Weights of a small image captioner.
Training: nadamw at rate 0.0011, 7600 steps, batches of 64.
Rows from block 2 of the text decoder, named by matrix and row number. Rows with one number belong to one neuron. Each number is 128 + 24 x the weight over its row's rms, rounded and kept within 0 to 255. All counts start at 0. Numbers have three digits each. After the name is the row's rms in percent of the matrix's.
# fc1: MLP up (decoder.blocks.2.mlp.fc1.weight, 1024x256), inputs 172-255
# fc2: MLP down (decoder.blocks.2.mlp.fc2.weight, 256x1024, transposed), outputs 172-255
fc1.610 023:191155117114113139103158080117121144118186111144063101131146154181108133137148147124120144103097167156138137136126130137125177111095121176109137116122102153158148113113121140123123113154143115129091139134147135135126114076109151168099156191126131104134
fc2.610 033:111124158167147091101173140156102092109096094102135143093126135120102123113104115163183115123136117094131146141119086140144128114146101143148119121083118132126100155107155087158133102075132173111187108090121152083145150085134102116148112092136134099166
fc1.611 025:116164129155125148155164159137113081115164093124097131064122205119109144079110095120113110107169114147101161099127138121103126133093125120147118134112113156153125104099155134139172145158102129129105135142123140107111120124191157142138143153118140145177
fc2.611 036:116140126124139114108145160148174126099118158154117122123107124105106118102166118159122138109096150139102142143147123108137160122155141139130102160141131121157080157107084122130119134117158134138189116094142152145173162077098138139147163149092157168147
fc1.612 024:159133109145111129099119095147139158132126114107104053158159093112180152135105152110113109121147144147095149125136118103120155141148111150124097160183126123133104131150107127124102107163130152141151161139145146131134142101176143148179110144148144137143
fc2.612 036:167082122144179100117118112159099124153148125092185143127146102151146149119078089171131071092109105124168100087120160144121108092132139134140131083134069143143109141143112112158133102107117132112106103061120163170100116112108116124091159171147099125142
fc1.613 020:171111151149136162131122086130119136147162163116093170130129098155103117136158078117132123166101103152143080112115149154159133140088097136161142096126131095162128120137101126153168157087125106122093158189081128160111112121144123125096107166125145146094
fc2.613 034:114181166143099106139138143150131132096144144186126131121111130099167100100154111141163145080146134090134113107152109076111122120125151118102094114145140134110149122138147105135098157165144123137161132111154116106153169087141139102166110093110113100102
fc1.614 165:146103155097109148094109133114118085131115134093145140138100117174130109114117128154138103138124162160124133142189123087123110131139135099121129123146120147107089103120093141126097179143144126141135133154154115104124076123121204138138126140172109094168
fc2.614 157:129071136085117161096156158087121135153146119119123153130156094150190136156106189130127119111123108113074124134148107110117131114122152134139088130128121096118150112127107130145109123121140162111138153106129153119138131137138075127136105143097118147106
fc1.615 023:167136117132109150132158092155089130099146094128041182091170099143097171155118173152125127132145128152141098098143106138094152136130112125156119130153135174145130136116150123133119115129157152142074125142138102097092124122182143155111115152142136123111
fc2.615 033:127104102127129081125150148136104094140087121103095111137126141093144123108125125126161141115131128099158153156116146081137130113080137147129145128116127107170100134127112093170119147126166140105171123134118135141146199119143126096137103102152128133096
fc1.616 024:116160145150124135086121133109161152143158101141137095081144138144145137114120117067129145136156139154100150120147126156107142128142133122080142154159114125150130101140167116146149145125141103113122156145135121159130090109176132120136150146107147085092
fc2.616 036:116122097149142112151156133126131112134085118145109106138099104103127119128141149162143127107129162135137133126077116139115143155122098145121097150129156139123149133121129120112119143150123129110159105170124138081130112140094156087111134109107151178133
fc1.617 153:109117145134139096147141115126136149111124120120134127105110158126106115128098110129145150142104141130148130087195122119112143152082100129105161095149119122155127152119095120119114215131113168169128105131120086142129142123151130118103169151131125093144
fc2.617 164:126130117119169103133121122168124134090115095134131150145136119129113153146159123145146145068132114118152119137112145132161120126162096144167111163114164188164149091109123156115147111098136126114135100110176140161108148133142089121105134123127134120105
fc1.618 023:212133078091109082135152152136127106116145118162091105143134134135164121097123088147130087117116108125132155101146094115117139105105109134176147156170130151153113139094129162104116146145143121123151128136149129104127118094149115105138151111136122150132
fc2.618 033:124083171125139135121133134155102160152146197145096130101134177119135105152066139119122151138151118083135103180128121093135131151111137159159104142147134106169113090173079115177141112113103121152104153107119129168112137084098154141157119167145137148107
fc1.619 132:103134115148145130148124075156127118127120104131125139122120101129120143125107123107144126139171147154150103130135112155109126139126093111113151108124138091111133192145101129122129131181163172152146095160070111080126132106115161118127154130129138138129
fc2.619 129:150153163131108178144118150128103116139166106158102119106164107131131149121104154161117124091111171156146139106116124068106098132175122112107128152091146082151122144131134145125183125084129052108122155102093126140189141117134110130131090129114161149109
fc1.620 134:150177122181134111121084144110158100065158113149141136127124134109122128100113128110118121077174089100107108115122126118107137187122074130156135139104145115149115158141133140129156133137157123151118057130118130143180129126133120155163150143132212149106
fc2.620 135:156091132113082093084108102066117064151121132121120100143140112152142089118120084144128121188139136163179136139149153150154157106098189129152089109124130139091133138093088151139116129136136167134139127141128118081140113132133125130137127063169052118126
fc1.621 022:073166104086133132122133146120131143126128103111116168027126163158121126142132112152101081114126069142121144137121111133121124142072169153155151129122133120119125094146165116134158132104153141100131131112151136110129125095163151157136153180110119148151
fc2.621 034:157092125134130131161165100100151106105124112116080120147138097127109155139159128144119142136113127084152160131155100112146166115134119160118149111131168126113137159120123122130105171129127098133183116117134144116135143108130092121123083076130169124176
fc1.622 139:161130222112136123110136143152123133123111137087159122147147104136133124094136152143149107136144137164103116103171152096107110118099132104145153124119122133132118111117115185131095151116146129150155128165129148138174107170165131134129082107187148088123
fc2.622 146:117115141120147150105143128129104152140154105098154128144118137101135144101132160113125174154108119127143130133109142142120136151116146103152121096102137104101168163176117101111129112110103141141141113126123099140119160135171143054123118152082103092154
fc1.623 022:169106142108132123158176135128146140152159102126135111191095131180141138089160161132095125115101121097130148115099123136107152119110136159132124139124127096134136127113102112117105108143120160114162140174144104105147132120123193107104172185117128172138
fc2.623 035:096114104144147107109131147131107147162125132133163141133123167120160119140150092145151136124118104144132126164116105149104111169147096140150141104114067091121107129137115111150170113110117183093129104117110146138123141152138149095122143125130153074117
fc1.624 022:152127108117155113093177154150142106129117097110104165167159089127134121073147081120164103136088166142154171129127108110092168114148104150143155135104137128138097100145164151096112102101122123154151139191106137169134133124121062133103109130135142125104
fc2.624 035:165097153113132121096159132139114189115114112147135119132137122103182114138085144126189105117119129114099114154118107146117125092115113117133114108104118133123118144155151138134096157137091154129118141124139158160144155111138169109136131137141141080109
fc1.625 021:116134130124130136161148166120136110143110121116095110096151137110142144067071101110125136133114095121094164112089131122095101144116163130184126140143111164110091079117109151096127113120127087120145113089139128153130149137195127150163179163141120136166
fc2.625 033:112131086107119119136105166120165120112120101143134134139115129111108115128177145136110140151136155160097131165123124121120143117102147148084138161121133085160131138114123176098126173147125095160127086144131114099106092102090121122133071138108130170124
fc1.626 024:124145113129127132144138186117131136161177086128131158126138153101108160123167136127138130150114094109101128127138104137137152141114137122137154119101139102083155134132147161108083129101134149117142122085100144154114142135158115132119247167132090110154
fc2.626 036:129074136131125154121133134130168144110123113138149154139166116114099126142119119119146144130121148135159159140125145090095158143169092150119094145164130126087143139121136135123175171140107133131108136192134139077143097095100111133103070125137160113118
fc1.627 023:148136126128147135096162179130137145120130105139163121151102142092108136125122159130120105083151082145138151106144132110092161110098116156076124137138106112162139145114139121154134124112122136141158146170115149150122158125092166128124173157132134123122
fc2.627 031:114098121139117152146101144112137133117127185175139114167133120149166131128133088123132171163138150148114108135115105119140117170138074156110108152148164139152077096117091154143197127150102131092104153126125087093118119100111105117093189102119124092143
fc1.628 181:133141130119086101121129158117115139127152124136100113178159144110167146123121163127115145101129119148141148115177146143102118147110128107135074160099145067070104147130118176148113140140151098124106102151108148149168120157108131186116086136148146135123
fc2.628 192:127138123144113147137125127138124149123129103172106110121157129114144147149091154122150141106100163091145157111125115148101100180159111135135135139115114087157134091118139137157136149105108093135122117171141122128122116167067114173118117099150135141147
fc1.629 145:097111158152163139159132107123104111137117148117139152118056119160162092136081092126133138152123176172128114096100084098096151176116115159109123132121125106122146131134119151125116173137150146123121153127099146098138141156119124144111094097149160144134
fc2.629 148:134107132141140137142140098132142145121126139121121123109142116092141114128121150161140101148107118111106138099109136115157130153083124084139141112126138111114163097105112103133097119135147134115119167115116135126114182142131111112121133135172105151110
fc1.630 147:115175123184147144156113100159110136133112138135108148150131113138120135143085107106109145101135126141124115140128110127098133142138055078113151119137170112110115169150127146157123122166170127128155098174134126111133107113130155140119130136153165148179
fc2.630 146:151144133132094178126110108143102129116160111073120132143123156152135104115151154099139171125159129102101147136092157161106170159157140138139147152114173116098109155142187127140154119091126068091075134098132095100124122121084145129145082111092145171140
fc1.631 146:155190132149132110132090140144122119097153145125100146143154150147140076117095117122120133126096092126146129111103125138130144199122099127142159122112135084114130159123149136153117133164152100170079089124110122136167151188141131136155134120131178118119
fc2.631 142:115056123129061115146109125140129125155133142127154149121157140126117125135144142142111099114137142127105104130145134130163122135140100128128088138138139085139146096151127145150124153160129096140104136099144114129146093126190139122105153155152131133105
fc1.632 023:088108087161125172118146156151121083146157120113061172073150150082110132163165105150146139146109068123110111124120133135126142138138116143134145138130112145099149141127112167113131144116132088148097159121121165161108156134128114143092181142089136157140
fc2.632 038:145136162114132098121130085132186131080089142167171147168122081106109120134115152130159148117115117134143159122128174065111150116123114134127118144155165123130129162119139109119148146144140116140116117164157109071166151120090121115122079145149175114151
fc1.633 025:156173119144108109140121176151128124119114104100085104126165127176152159129132146121132086136173144135109131137142103130132136146091129120155114124154118124103137093121196121139149126137148140117142131115121098119102117119204104150136187163104128099179
fc2.633 037:111033116127110110142126146118168106104138161131107139154093114075114129128098110151102139112123129126135153131101156133120148127123105172109125112157136150096134151128128154159139133118068071166122119138128161114106109103100145094107104080146131168129
fc1.634 023:164101120119125115097150093110155167117165148134105116139160143161113159163125156170135121123147078086114146139118125132128140140141120122127136107121134078147144084147120124131152156155114115130125130170119114116115133131113119123097218154115112118133
fc2.634 036:116161146144148183115132136162140102130149104136171144096083120105097113125127086113141106131132188093131162104141129120126145128143098131131122163133080113135119166075147128106121124147135131136171136129117129132123103118125111104160090102133128132115
fc1.635 128:181152115146164146140083081167147092075114122142117166127108138188173129147102098121131162127160134144125141144102121120141124173158124094155161121069111137142122134121145138119151119119150112120128091182128157099133157122099133153153139094156174136140
fc2.635 127:084119150152085086121169109085117166172134153169131113106125145141098123143168116142097146139170142105158134160137156125141138102126144212142131136145065115151134110142084081085163144153126156131133174125123151133119129106102116137143128169148110136115
fc1.636 136:172119102153127133114064114095130084102136126128144130142107133164185132113135158124150113146126145112096128142144133128111148182125108076172108152139120117112084091128132130141115141116148097135135046153152128086134075117099114200135133120149122126128
fc2.636 128:116110132096135134155164173138090164135134129162134142118088128142139111147127129146130119106132124125143129123093082117145096087142165161126142133117092152155160109118085106111161050126110108094153212107117170172089176140156088092117126162106134152124
fc1.637 024:177161118112108123123139127114137111100119089140094115130150150149162176113181142145147151123182174173143121113135123143126096134144116101135122178167143118153094121132181115126141096173173143129153145121119120104117120118152095136132119135129100127104
fc2.637 035:174058146119134142123131126143116143137189166136104151136125094106129110159070127137169097097106084082152116134108150120115141116132133154119139128176087141122132109117126159143123103115089110123125173133102160168126123118088164085119155118168149150106
fc1.638 155:171154159155112100150148084123111135095120137125120125078135168128171132111114122103133114122147116143124143075122155122085159152089120133105126149082146074138119135128099131138121155129121111162109122136073132123210153173150112139123104113120154118104
fc2.638 155:135093096092108126116092120155133143117106134117122160132185109100152145106138166120118129109148125101127121126149137175157110131091123091098097121126190113130152133110130121164101133156074169135059157096148098151153119105175131125099148153102091186113
fc1.639 154:165117149136087130143136113141130090106119115130123139110120177126157123129118150118143120137151146167144133112194124118117136145096125103107122117085121086126113137148069133117144186153146116182151081137084106113144122145105158133134148132137124079151
fc2.639 147:135134134150122127119141090125120122085097134114122135132107135114137106080127154096106153098149156092125127095153129139110146159135081112107201159113152094139111111150136125132146151172109138131127126102110130140136133121154109156108159101100139122114
fc1.640 022:103134119116129149150166121126136147170108154129167142164140078126118138129093081122139136159096153116074174161132121131102135159090139117154141152077119130122098103128119110121139126098110116160148146132141156166158137085079105130096145099083143144130
fc2.640 034:127104160097131098137128113137152115132130130102128108116110147108124135136084150139098100143142096131123079146159117141104132156149092191082114108130136156112109174128138131130115155144096085148101125111124146055109126197107111142135133141145104102127
fc1.641 162:137141125139128141141117111151128084139102161100140129138126137113151132141130154100130188118178159161120110138139104099113106121114115072128087133104146082070106112138091154148100129134166087105148118159133165103170113107131131161113106162191134141159
fc2.641 177:166118095119102147113146133144146101114119139167170128159122177132107112165153070106136159100103111111126115168101112126150108112127135137113121078082105126161136121138116111119113107065163094113124160129117106139141142140139126074128122114141144132134
fc1.642 024:218128123114135088133162069120126134106167143158117100165172116132159163101126147190121139167117112144115125126149132092111088150163083136123084121177117138112109136147142137129100101159118132137105127117127100104106136098130125134112121148169112138098
fc2.642 038:115124091119103123063126144149136120143138102122177155119121095081111135126094106117162099075144126115164079110110126104113143106103194135150136149129106121145109108131120121162092126143150133112122144122165142193137151129151147088159154104149119134090
fc1.643 026:108165158073106134144139201161132143131149109153128107116097127144146138053129067090128102132153138142137133135119137153129124118053136123147115149139106138123133125107133135135146121153107091099119137150108141109143125128187131103124106127146141115150
fc2.643 038:160119137122151104144122154132159107145147179119069125101140153151137119167140109171102154112130110134137139143155137137120130155144117161139122103125095134121114076136109128153131113111107097136178129115074176162084115118129170166124178133120152172147
fc1.644 022:057124107124143144112127097112163171143120155126128112136111099133159136154170197110151198141150170146149076168138101120088165110130090188087120159128121096150131110147140114123120162106146119144122131133106148194149124125130153125110156141138127109093
fc2.644 034:143119126136147136136096114136139143128123097111154154126116119144165145105095111105148106133106123119130182118090143151148112152126097093152141148097149129114132154120144135126089127130124148117156141151150145093147119144109111089081116142122103158110
fc1.645 023:096127145119152126136120106109142157132149158094056161098127126151110130131104133119150158141105123107107114120123088117116153143142122159112154105118110078134107116157162121113099113115138138101094148112109133144134095145193137149110203144117156143114
fc2.645 034:102161127149128120137145163110172107104064093156197123156138121099107124120157121153154157078105151152130146123115149128108148120124122094114135158117140111130150168129155146097109173115139164098174116172159083129143124147098125112101085129080138146115
fc1.646 021:125111116147137140157180131149150115140122175151142151154101119087129100152156125146111119143103092165080120140154121113129091131168104151133081144172130145130137137100098114141115100111136142155102148156128113142121117076085164127120040102122120138163
fc2.646 033:145093141131125070127096160155119145098069140154159114143124129153138150101135114108184162096104147161116102140140133124137140110107126147122142129150172140146107123168101131117112112191112092110115134138143105090120141135100121127103139116137168116130
fc1.647 025:099116127106088128186139100139130123136143131112141164144123113149141146086173153084134057119108108131140142146110130143134104127082125188126147111112159145110135098143162108125105135131154157076154105117109130165144126094090133122168157162112112163130
fc2.647 034:128074096146135128144175093098163112141112069135135159106088150093170157171088109147152182119099141107137141127155123135131135129135155132136126100149085121075137135134160116144107120165106065162150136136143155098128147137117140109107152055123164123129
fc1.648 023:158129137123119146080137197155112141129109135144073083096121104147166148136125112115125125093101169150164136150116137118102114117102117164118127167105102144182165121130123151136170154122134095137096154156126164136147131136103088123127135140118170105111
fc2.648 035:162148115126176069137127100128087097099114115113136092073158160163086127150083123151147135131132139141132125144115123175140133115109159124178096116116113157097070133124138092126141128109141122131128131069074161135117160121166146127111145120158163138167
fc1.649 023:136158113119122151138156099147114140130181095145089172153113124104092167077127160160108087117147099140113170168135138140109112137079127134175102124164120167133146158107110135093136134145123148142122129155110126167122129097154140154113126155096111132144
fc2.649 034:153078101152122103119160142164077105123152158118122130116135151083156123141147113137143162103119134134139093140171096124103152151129142164108125072128068125129093109146132083157158092091150109142149159077114159123119140106125133137146151099142146123124
fc1.650 024:155166122128113133134154108124134111136124116104093105110146109103094152130125105164120119105086137136113160167159098111105143147111128139126115157157106164085144135124145153131139114086105111137096129115126121129148177115152133141135201147102137135132
fc2.650 034:145102136157118108119123119142147107095111124121104136121137157127087108138111152141106134118147126120117132122152117108125143105156133174151114123122127156134110159109127103158115143158174127100134125140125159127127144150134102117125093142161148148123
fc1.651 024:103132138076091139116147124148134088131128148166080145103160131175130153128149160130126018110134114159130095141086140144134107134118111151121082133108140152145126097141174088142134105170128167118158129114135138092122104109135152164112147169093115147136
fc2.651 036:173116079112149167132116107119155137109157138138114112117058127100162126154144115147173157129137160115146162132155134144157129165135136146108145157139115091105118162109147118127106151141150076144137136107174155149166158109101103127145119058134143122112
fc1.652 130:130130184134151138116100128126140125087141141078128093117103141129121079104097089133117125122118127144107100132123135078116143179149121130138148130121117124124097143142132178179100166110134124146062116166135135111140133136161141168148137114188134129160
fc2.652 136:142113159136170155133114108147140122127124123112125149105131137129133097136146126106129129144153116148075115137102120131138137147159150117152125109125084108114156150133130118143130127160146152157161114111113123093120147132109134111141152113104106164121
fc1.653 022:093164079075132186119145144116149101162104184158175096129130096100145100128102090080109136149088127137112146119133162133096129161166144122103118125134113096093128110127120146154134146087101146119189143091097118149142127124147122128162106097127141171130
fc2.653 033:097091091150178114115139126097098143152131128146142105135134139114140125128112135146102125113173115127139185162122117146123121150113125186140137140149157139114121173130130103138117159154100098100133130142145162126115124136127141096096134120112116148123
fc1.654 156:127129119123130144149139076134109103096159128138093135130117097134136135117100106161111078137147125179148148113102133137149141148169118114117130130112123137099135156136112140154157120148131143155111108163124136126129106153126170130154124089124142111126
fc2.654 105:107149119153140149096123147141163126122171121116121130148116098103036072123158089146099133090149145119127112141079152134158187181161145165110083115104157128094133141135111112130180106121109127192099115135136126156161105153105098128070151092167131124170
fc1.655 133:121188134159150117128108101144110111106124122129154132095085104145107114140136106137151149127138112097116113141129097128116112172121105153160144127139141126140111133129128130129110158167147133142112086150141130108153113114141127185119163137143139143182
fc2.655 138:126102143136108170115150142094098115139143136113148103127159151147145112139160094131153097160135130113073124149116159153164154146101187110100169109106135177127143162071127127107118103126136122133160139133123130125138118143092120135118104099127096137152
fc1.656 020:080127117121114144164132171130146085146173092110171126149136118083143148122136126140147080064130086129116114148106089115104170132121125153112128137097116110101159147087102135120125137126131096094132106153098163187135156103110131140108169125136118102144
fc2.656 032:131112138126134089128144122149156122084066153104157133159161142099158088133095110153121142127123120134121123127139136129131148154155109143107107105160142170095100133175141124117146135137116116149141169126090159111140115111110082120083167112143158155120
fc1.657 023:148145137124105126154126127108126099153142101113103152104161135133135132072113053100123064113057125108137159105118132163081121131078163142188170129145139149090123124135139149080119115151136144101120152144146117137129146096149092122121175134147160124133
fc2.657 032:102158126126121087112177161123072152107097123136092116116142169105148096176123165126133156160118132092131130172138125090142149128112112134160130114098134103150102154147145089159103156113128155130157122132103107128144112138158173135140120147135163118103
fc1.658 143:139104179106118132144133135098117105086137132130135113107120153147153109088104109181139113142127138180143155076121163100142147140098138136136103137080128144123125137102066129122149144123126109131113129149110131114129154184131166129119101085133122101116
fc2.658 145:147151101129104154158111096109135092083143128113120121078091125120122128140176114073149146125116121123147109164096172117114148116142107135149082123114105111125140135124194144179108137101149067115107121117126111139149132129117135110164117081135107141157
fc1.659 022:172131105149118149132149141151128086125135092120125192140148143128116130155154134129144090129083115149112133107141118112103132159103158144132133124083102126086154128093115155121094094134138127128101127101112118119132133119159132152131159127131139125105
fc2.659 035:150087125136136097128163130134156130115095117151150120168142115080110060136110158098143138107106111121115142132112158131119133136117091178131123153171120126098112172149159118144162151131117180119135153179115172109139130162112144101098141139123166110156
fc1.660 126:145121157143117141142115119134129107099131147125093162118151125163179114083076144125153132142125139190161148077148153122122123169098126103128136146140119103099104123104114151142099143151144127140130097154122110097136108161118162129141079116144152097105
fc2.660 136:136135120112073146171112153103123153134162122141120070105093136141115133126144136107139138151120106150152112143125171092112112130161114123127102111163042103152129151167137143165130144084147081113116115121106142116126107132120129121138090125103083122142
fc1.661 178:165148109129128123184127115128116117124130121138127115123126157155180150125124116134097114118131109178112133131110091117138145134126106119152094121117140084136112150160124163181114110138132112135095112131122126127138126131108138168136105138149152157136
fc2.661 165:127135147136091116142118147133120131128149138152104122078113145083123125130131151143125134101073109158132167092142112111141107145123099177138124161089160123178112104169146174193153121103107096124112109115141132136143139173154118176116165115114153132153
fc1.662 024:131139140115119118146120143150132124137168112118101141078170143132125164115095156133114082161175122133106115138112158126107093130085138123148110123112114163192139091131148123131171112131157132124128136137130127148116103107162105170099109200088140124181
fc2.662 033:133113126143141141127149118161154109073142144122112128134047112099137143132174061155176110122125150116151132092153096094132141131139077153115094143133137100122096143125137158114097119153121062120153130097140133110161136077092123085168120086147125118144
fc1.663 165:154123126134108117189126085162129105131112137138140145115112172160180129154110136120131151129159141202142137142117107107120123127128134110122098139077147064139121131146099157151123134125141089138124110123091125130139154131108162135112140138147134123152
fc2.663 123:108103120136071087101155120109121120114107149190119118120106149136127122129124139161159128093088105149128137097143108139141097179093130126100154169123186109152087096119122149145124142129112134136148116122108150122137179144136131171155162122130120122138
fc1.664 150:180128116101135134125081096128137084068131116112114140169140196181135100142125132097147149165129120123117133147103132122121151195153118049152148137116116122097082121125121116147115122096165078133144063143144142119145126133129129142157129128158128100143
fc2.664 156:086079111117131123134157134102104152174134134147129110142097116156152101141124101138101100153145128110139116137093125159124119116116161167131141147163103144145136099117091114102131131127114092105117202103136146143068158103144112118134095141133132166142
fc1.665 154:118199136137123081104125133138139151121126104093111121135096143131074103134121109114110144128135104111150083132155125118090147130140079121120170125159146151141112115133120106126148168130144125162146097141144119172141105120159154129126141137134137071213
fc2.665 131:137133128124121110152108152144108130096096143156116115084128127125117104117107104113139105155083178110150144122180172099124120142114085133142146124148137114133142095094161150122141149084172123132127112110156106062103132135053123113100105097165091092136
fc1.666 136:140100166106098154126129142111130094105135139128126143099117135133169127075092134160149132149131151191152153082158158100134118148105143122132112140096115138113125117109084144127131132150134125130136135153123108090124114166114165127128099112135120089113
fc2.666 147:151116108104095174133138139073124108113180100116116105087104143128145126144158115099140131152116103119140113158114175112117159111142121145135091127115061114139146146139168135161131125098134103124102130108117127114128113137104106115145106091101075137154
fc1.667 023:102138086141115131159146150118149089136129079109136145128139149126085122125152149110129111094134111113101150132145117141138186133100150147169118150117108104083154134158139185125098105123166122136106127128144120126107139108147117132112183127121129130140
fc2.667 035:162097131154164131129149103150163152136128121130151134157115142090089089129124125122126159128095146119128188115122160115115127146115126153101113137174101114112121181110161107112142159123095138125129097159126178085129142122087110103112097147142186123111
fc1.668 134:142116149156095158105092133122118111110133125118120133119072116116114122123073099165124130097103134146117151108166157055120122148154038112131161133085138133138116106151131150134162157141124104153115113179142137133147082118142137168141127097165134120140
fc2.668 116:119117139141148168121138144107138114169111110105114108077120105164156157157137099136119137144127149144105128105127119086121138112114099137091138158161187142129089088103159134125122141138083149119130108135126132145149114121152120129099159110114142151156
fc1.669 022:116103134103123131145174139125126150146139133181098095204076132122180144166132154122140144124126126146094125114138117113104101097134123123148148150130133091121124132101116118147114155144112108160141148117127130193126130120152145118139162153101133118138
fc2.669 035:098132081169103138079084125150130171147098094086132141127118151148124152104116086126152143156145118171141135100132107129145152160130103133096104137123123137152106148142180156150124141157136147097130077143129144087115135104066102106088096154103120119127
fc1.670 022:104137117085098133134143103112110109086094132106067139105145124157092182096128153132130177085154127132109157100080156141102145130115132143188135154155135136147133084148124165115133110155142127125135109102112105095146108095168139118125133125108149147133
fc2.670 033:214101093141158166095127123126088152160160090137109114123121089107132103131097126132147124132137125131148149104142143136130151121150149143145132115131093093158095135107137129156158090101129140153148134098118168160134146132111100132134103177143183131142
fc1.671 025:098170143094142126181137153150136120135129148100146115110098096136153128070140155128125186156146150144117134137149100090108118127099131156116128111107117138121116097120162131138139130125131097151118144107101141134157121092147127138125203163116140092135
fc2.671 039:124062081146141121142123154119144117162174101111084141134123169156164181141084086144102111141130109164098152126151113160121110142131119138106129121119113160096146147133137165131123109147106132099116095109099169133136125140120133143129190123144102175133
fc1.672 146:162172140170136111127089138135130121103154118127112132127141152134145090124074110113113110090114093125119109115102131117109147188126101137119155151093162056117130160140146150162149122145158094167080096127092143126185147166115120150151134112137181140099
fc2.672 137:146053120075081104120095107102126090131107124120149141101134120124142121116136108144125116123150148144131120154160122118174134116148129127145033120107159105154164116115116140165117117138102112154118134127146113110148082127163114111102151126141090168103
fc1.673 134:131140142094154114130100117129127100106118128105136100112144162151111090149133098125157138158062124129130115147133114134135136197116104088155162107124119119129085162123120161140077147117143128156109077158152120118127142123147136150120155121183100120191
fc2.673 135:104089145148125152133135159116117147143169124111146130150162110116170123134149120126121089118119121117120099127085130135139110120165184144114137126105085156141134092100143095133098117158101110133122159073123124182098131116121127131141106138104137144122
fc1.674 154:138154160139114104136131145090114141128157109115114120125134149114155093073114121097112108086123109137128133100123130107091168136103107165141104157115164081104114159112125159177133131160118109153095129132105121148181119155136114169125090107129165150143
fc2.674 153:151103149093114146136145125136114113112115135139111116154103149102150085100107114144144100156116145136128143134139126137137097144135134176165122119113078135136111110125095147134110128130136135163128087112132101098103131153108111158091104105127056149138
fc1.675 020:141129116189162127111131099103136135129180132136072140092151155122114173156119151164142110120059138147115132127105111119104092126175122128091146139115145098094150149104121125138118127102123115143123124135149119162117161144136103107158180107160126125133
fc2.675 034:139139105116121070107085107160143123097074066132156138149162108089094128111109122133145093116119162162124094139131158126110166085130155118130132133129125135128114144119159107119144159134152168120127127153115136143125122138138117143144095155118132151139
fc1.676 027:145121133138133130101132153160140158117185162148077170080141166147097145108160125115151101124160128108162094129079148143135117141073148137136138112118115109134134091108104131113112184105108122113105142161105119145118134146109124161094173154115140125139
fc2.676 038:139178117116117104184142184124136085100120144132075134167097124110139102156129107176129137123119142118119122106124149086140128139108095106092108144136132125073133131087186113122146091135150116128153140133111106133184126116167164118135137087147126120134
fc1.677 024:081133120094148127155126104113152134122103130140127154146133093116167130099107092137122126127121074129125102120135104147103110128087121183125152133131122098100131074130129141104137176123124154093135130113102120124149128095112136133108203090122144155124
fc2.677 035:105068132165104132145131114155132151143174151160138111129107110103132111126106103144147170127114137074138173120113137099128123174131115130138126161130125108132128181121165076137104131144110133146124124161155165115121109120132159078114142128143106108102
fc1.678 154:122172113164158119153098087150145108127104188140133166132112123156125131135095139123113158149138132137163162133123129140129105161163135105119132129139119078140075102104132116111122133169125111112117115154133133117119140117097166170129123144114183117139
fc2.678 164:127136132154108093140111113162141136092130113134105157134107164133100120167123105122068127153157139107158132143190156115139119119126108154149160104148121094150144120154134098059171149132142166156112143107129128107112169105096139134127118153117141115139
fc1.679 144:138130174146113134117110148089116098077166145123107136136122134118145088061073108148133116135111118160167140074121148101122176167110106126134108167106139114087120146121121142140143130140142099133102104133120122111148141164147140138144108116124157093114
fc2.679 116:144150122131089078142118139122148134107120156125120085112043133132102129117130097116130160131131122171160088111133155112092115154138115113113119095189081126151111088121102117136086168153137110128128084174125126126130130135146166128112100137112114060128
fc1.680 145:113143181118133113127146136153117111118107136113148127103123143135075089144114092110151143156130126130152134106156131113118123124114108139125174106158127140128096149153067120110148188136154162181143128140140105121128113149162156105158127122171121107150
fc2.680 149:117154111107160127134125142184116122102102097155178142160178111096116182150123146148156111121084112117158123120127149111115092151153117133120123134098162161128154094119096136109149120160147145140164114086134143178125146104115106117117108146129102088094
fc1.681 148:110142121179108138123126154140103109122163108119115136133079116110103079119067117151109115116106115152166115125123121106126132144161115134115118134086168129123145138146131165176148142146149123162111100132112112165134126151124167133150161114128151091170
fc2.681 145:132140105174096128135142136142115147119120153142115158098146102095126127138178153116119114128114152121111130129119143180135147121110158167080125142110158112135108114164168114122107167122123106139088108060158081140113108162093140134087138099165086124168
fc1.682 174:115141168135146131124107142135112094135125149119128136173140119128133107092125126161129125107121121146116098140161109130123095136107127103158137126142153127095111147131129206156085146158177139141139120152135128125156106129140164148126130129190147142166
fc2.682 154:140116144098142133130135130080105088142154103090138117106090155134148123085168144124104134144145120126102126092164112120141155170141125120131129116130123175103136117158143161098117094107125137115110143130119122107104068120137132118168111129112125139136
fc1.683 022:077175112108092127155149141158158142129110117096124159124124095109101162055157118097094111142183108141114170143117104147125114123084119134128103165129114131118102094105183134123140121139137154120128138139100150131139125115169103141103169122145142167166
fc2.683 034:124072099130158108125126134130150108137146125146109115127084094105140106179066148181113108098152125097091123128132142120112123121106141185133136104114098138142104154117124104140104095133105081141144137149124148154092097110094144142143140131139128167140
fc1.684 021:151153119115117139115145060138135110124170111135158090127169134135135149105101135113124111124150126150127162094165150104111160144169134095146144145119122129127122108132144162167093087154149125145148127152165099107130136107161099149163104145145104117091
fc2.684 031:154078085108120106107134103168104132161127103071110122131114096097122136122107121147127081106110103115106119110089128147110155105112143139139106101153127130120160109145140136077145155121095113122093136123112187162111112096124145109114157144156161152153
fc1.685 023:111150143105101106149160120156136119123109058121109152169110128160187154071141140122126101115166150152116143124121117147113132114067137158157165159110113147120112104080164109111127156159161144120134123112115122160140132111129127155117158141138134110109
fc2.685 036:115054116130136127123162163122137103153157140125115138137093120096153153174082122125141104119080128114106122165150123127125142156126119179142120105146106137116099135131134123169128068112096088133138152136098164100106124131133122105138192097145124154140
fc1.686 024:123135160115124118097136104105157151133157143129169115142133160135098135115146173136115167122152129144133162129153130130099162117150098132075154131113100118163105092141154114150135109170135085159162144156114155135127164130124145121120146160155117106114
fc2.686 034:145123073107138137118098124155164125108147107126126138143096064129146142123081086125187090119126154108111125113117096130138123113138146116129133153123158142125116136091113147109119152107088156131128124121105134113137101113110087129122148114098153138143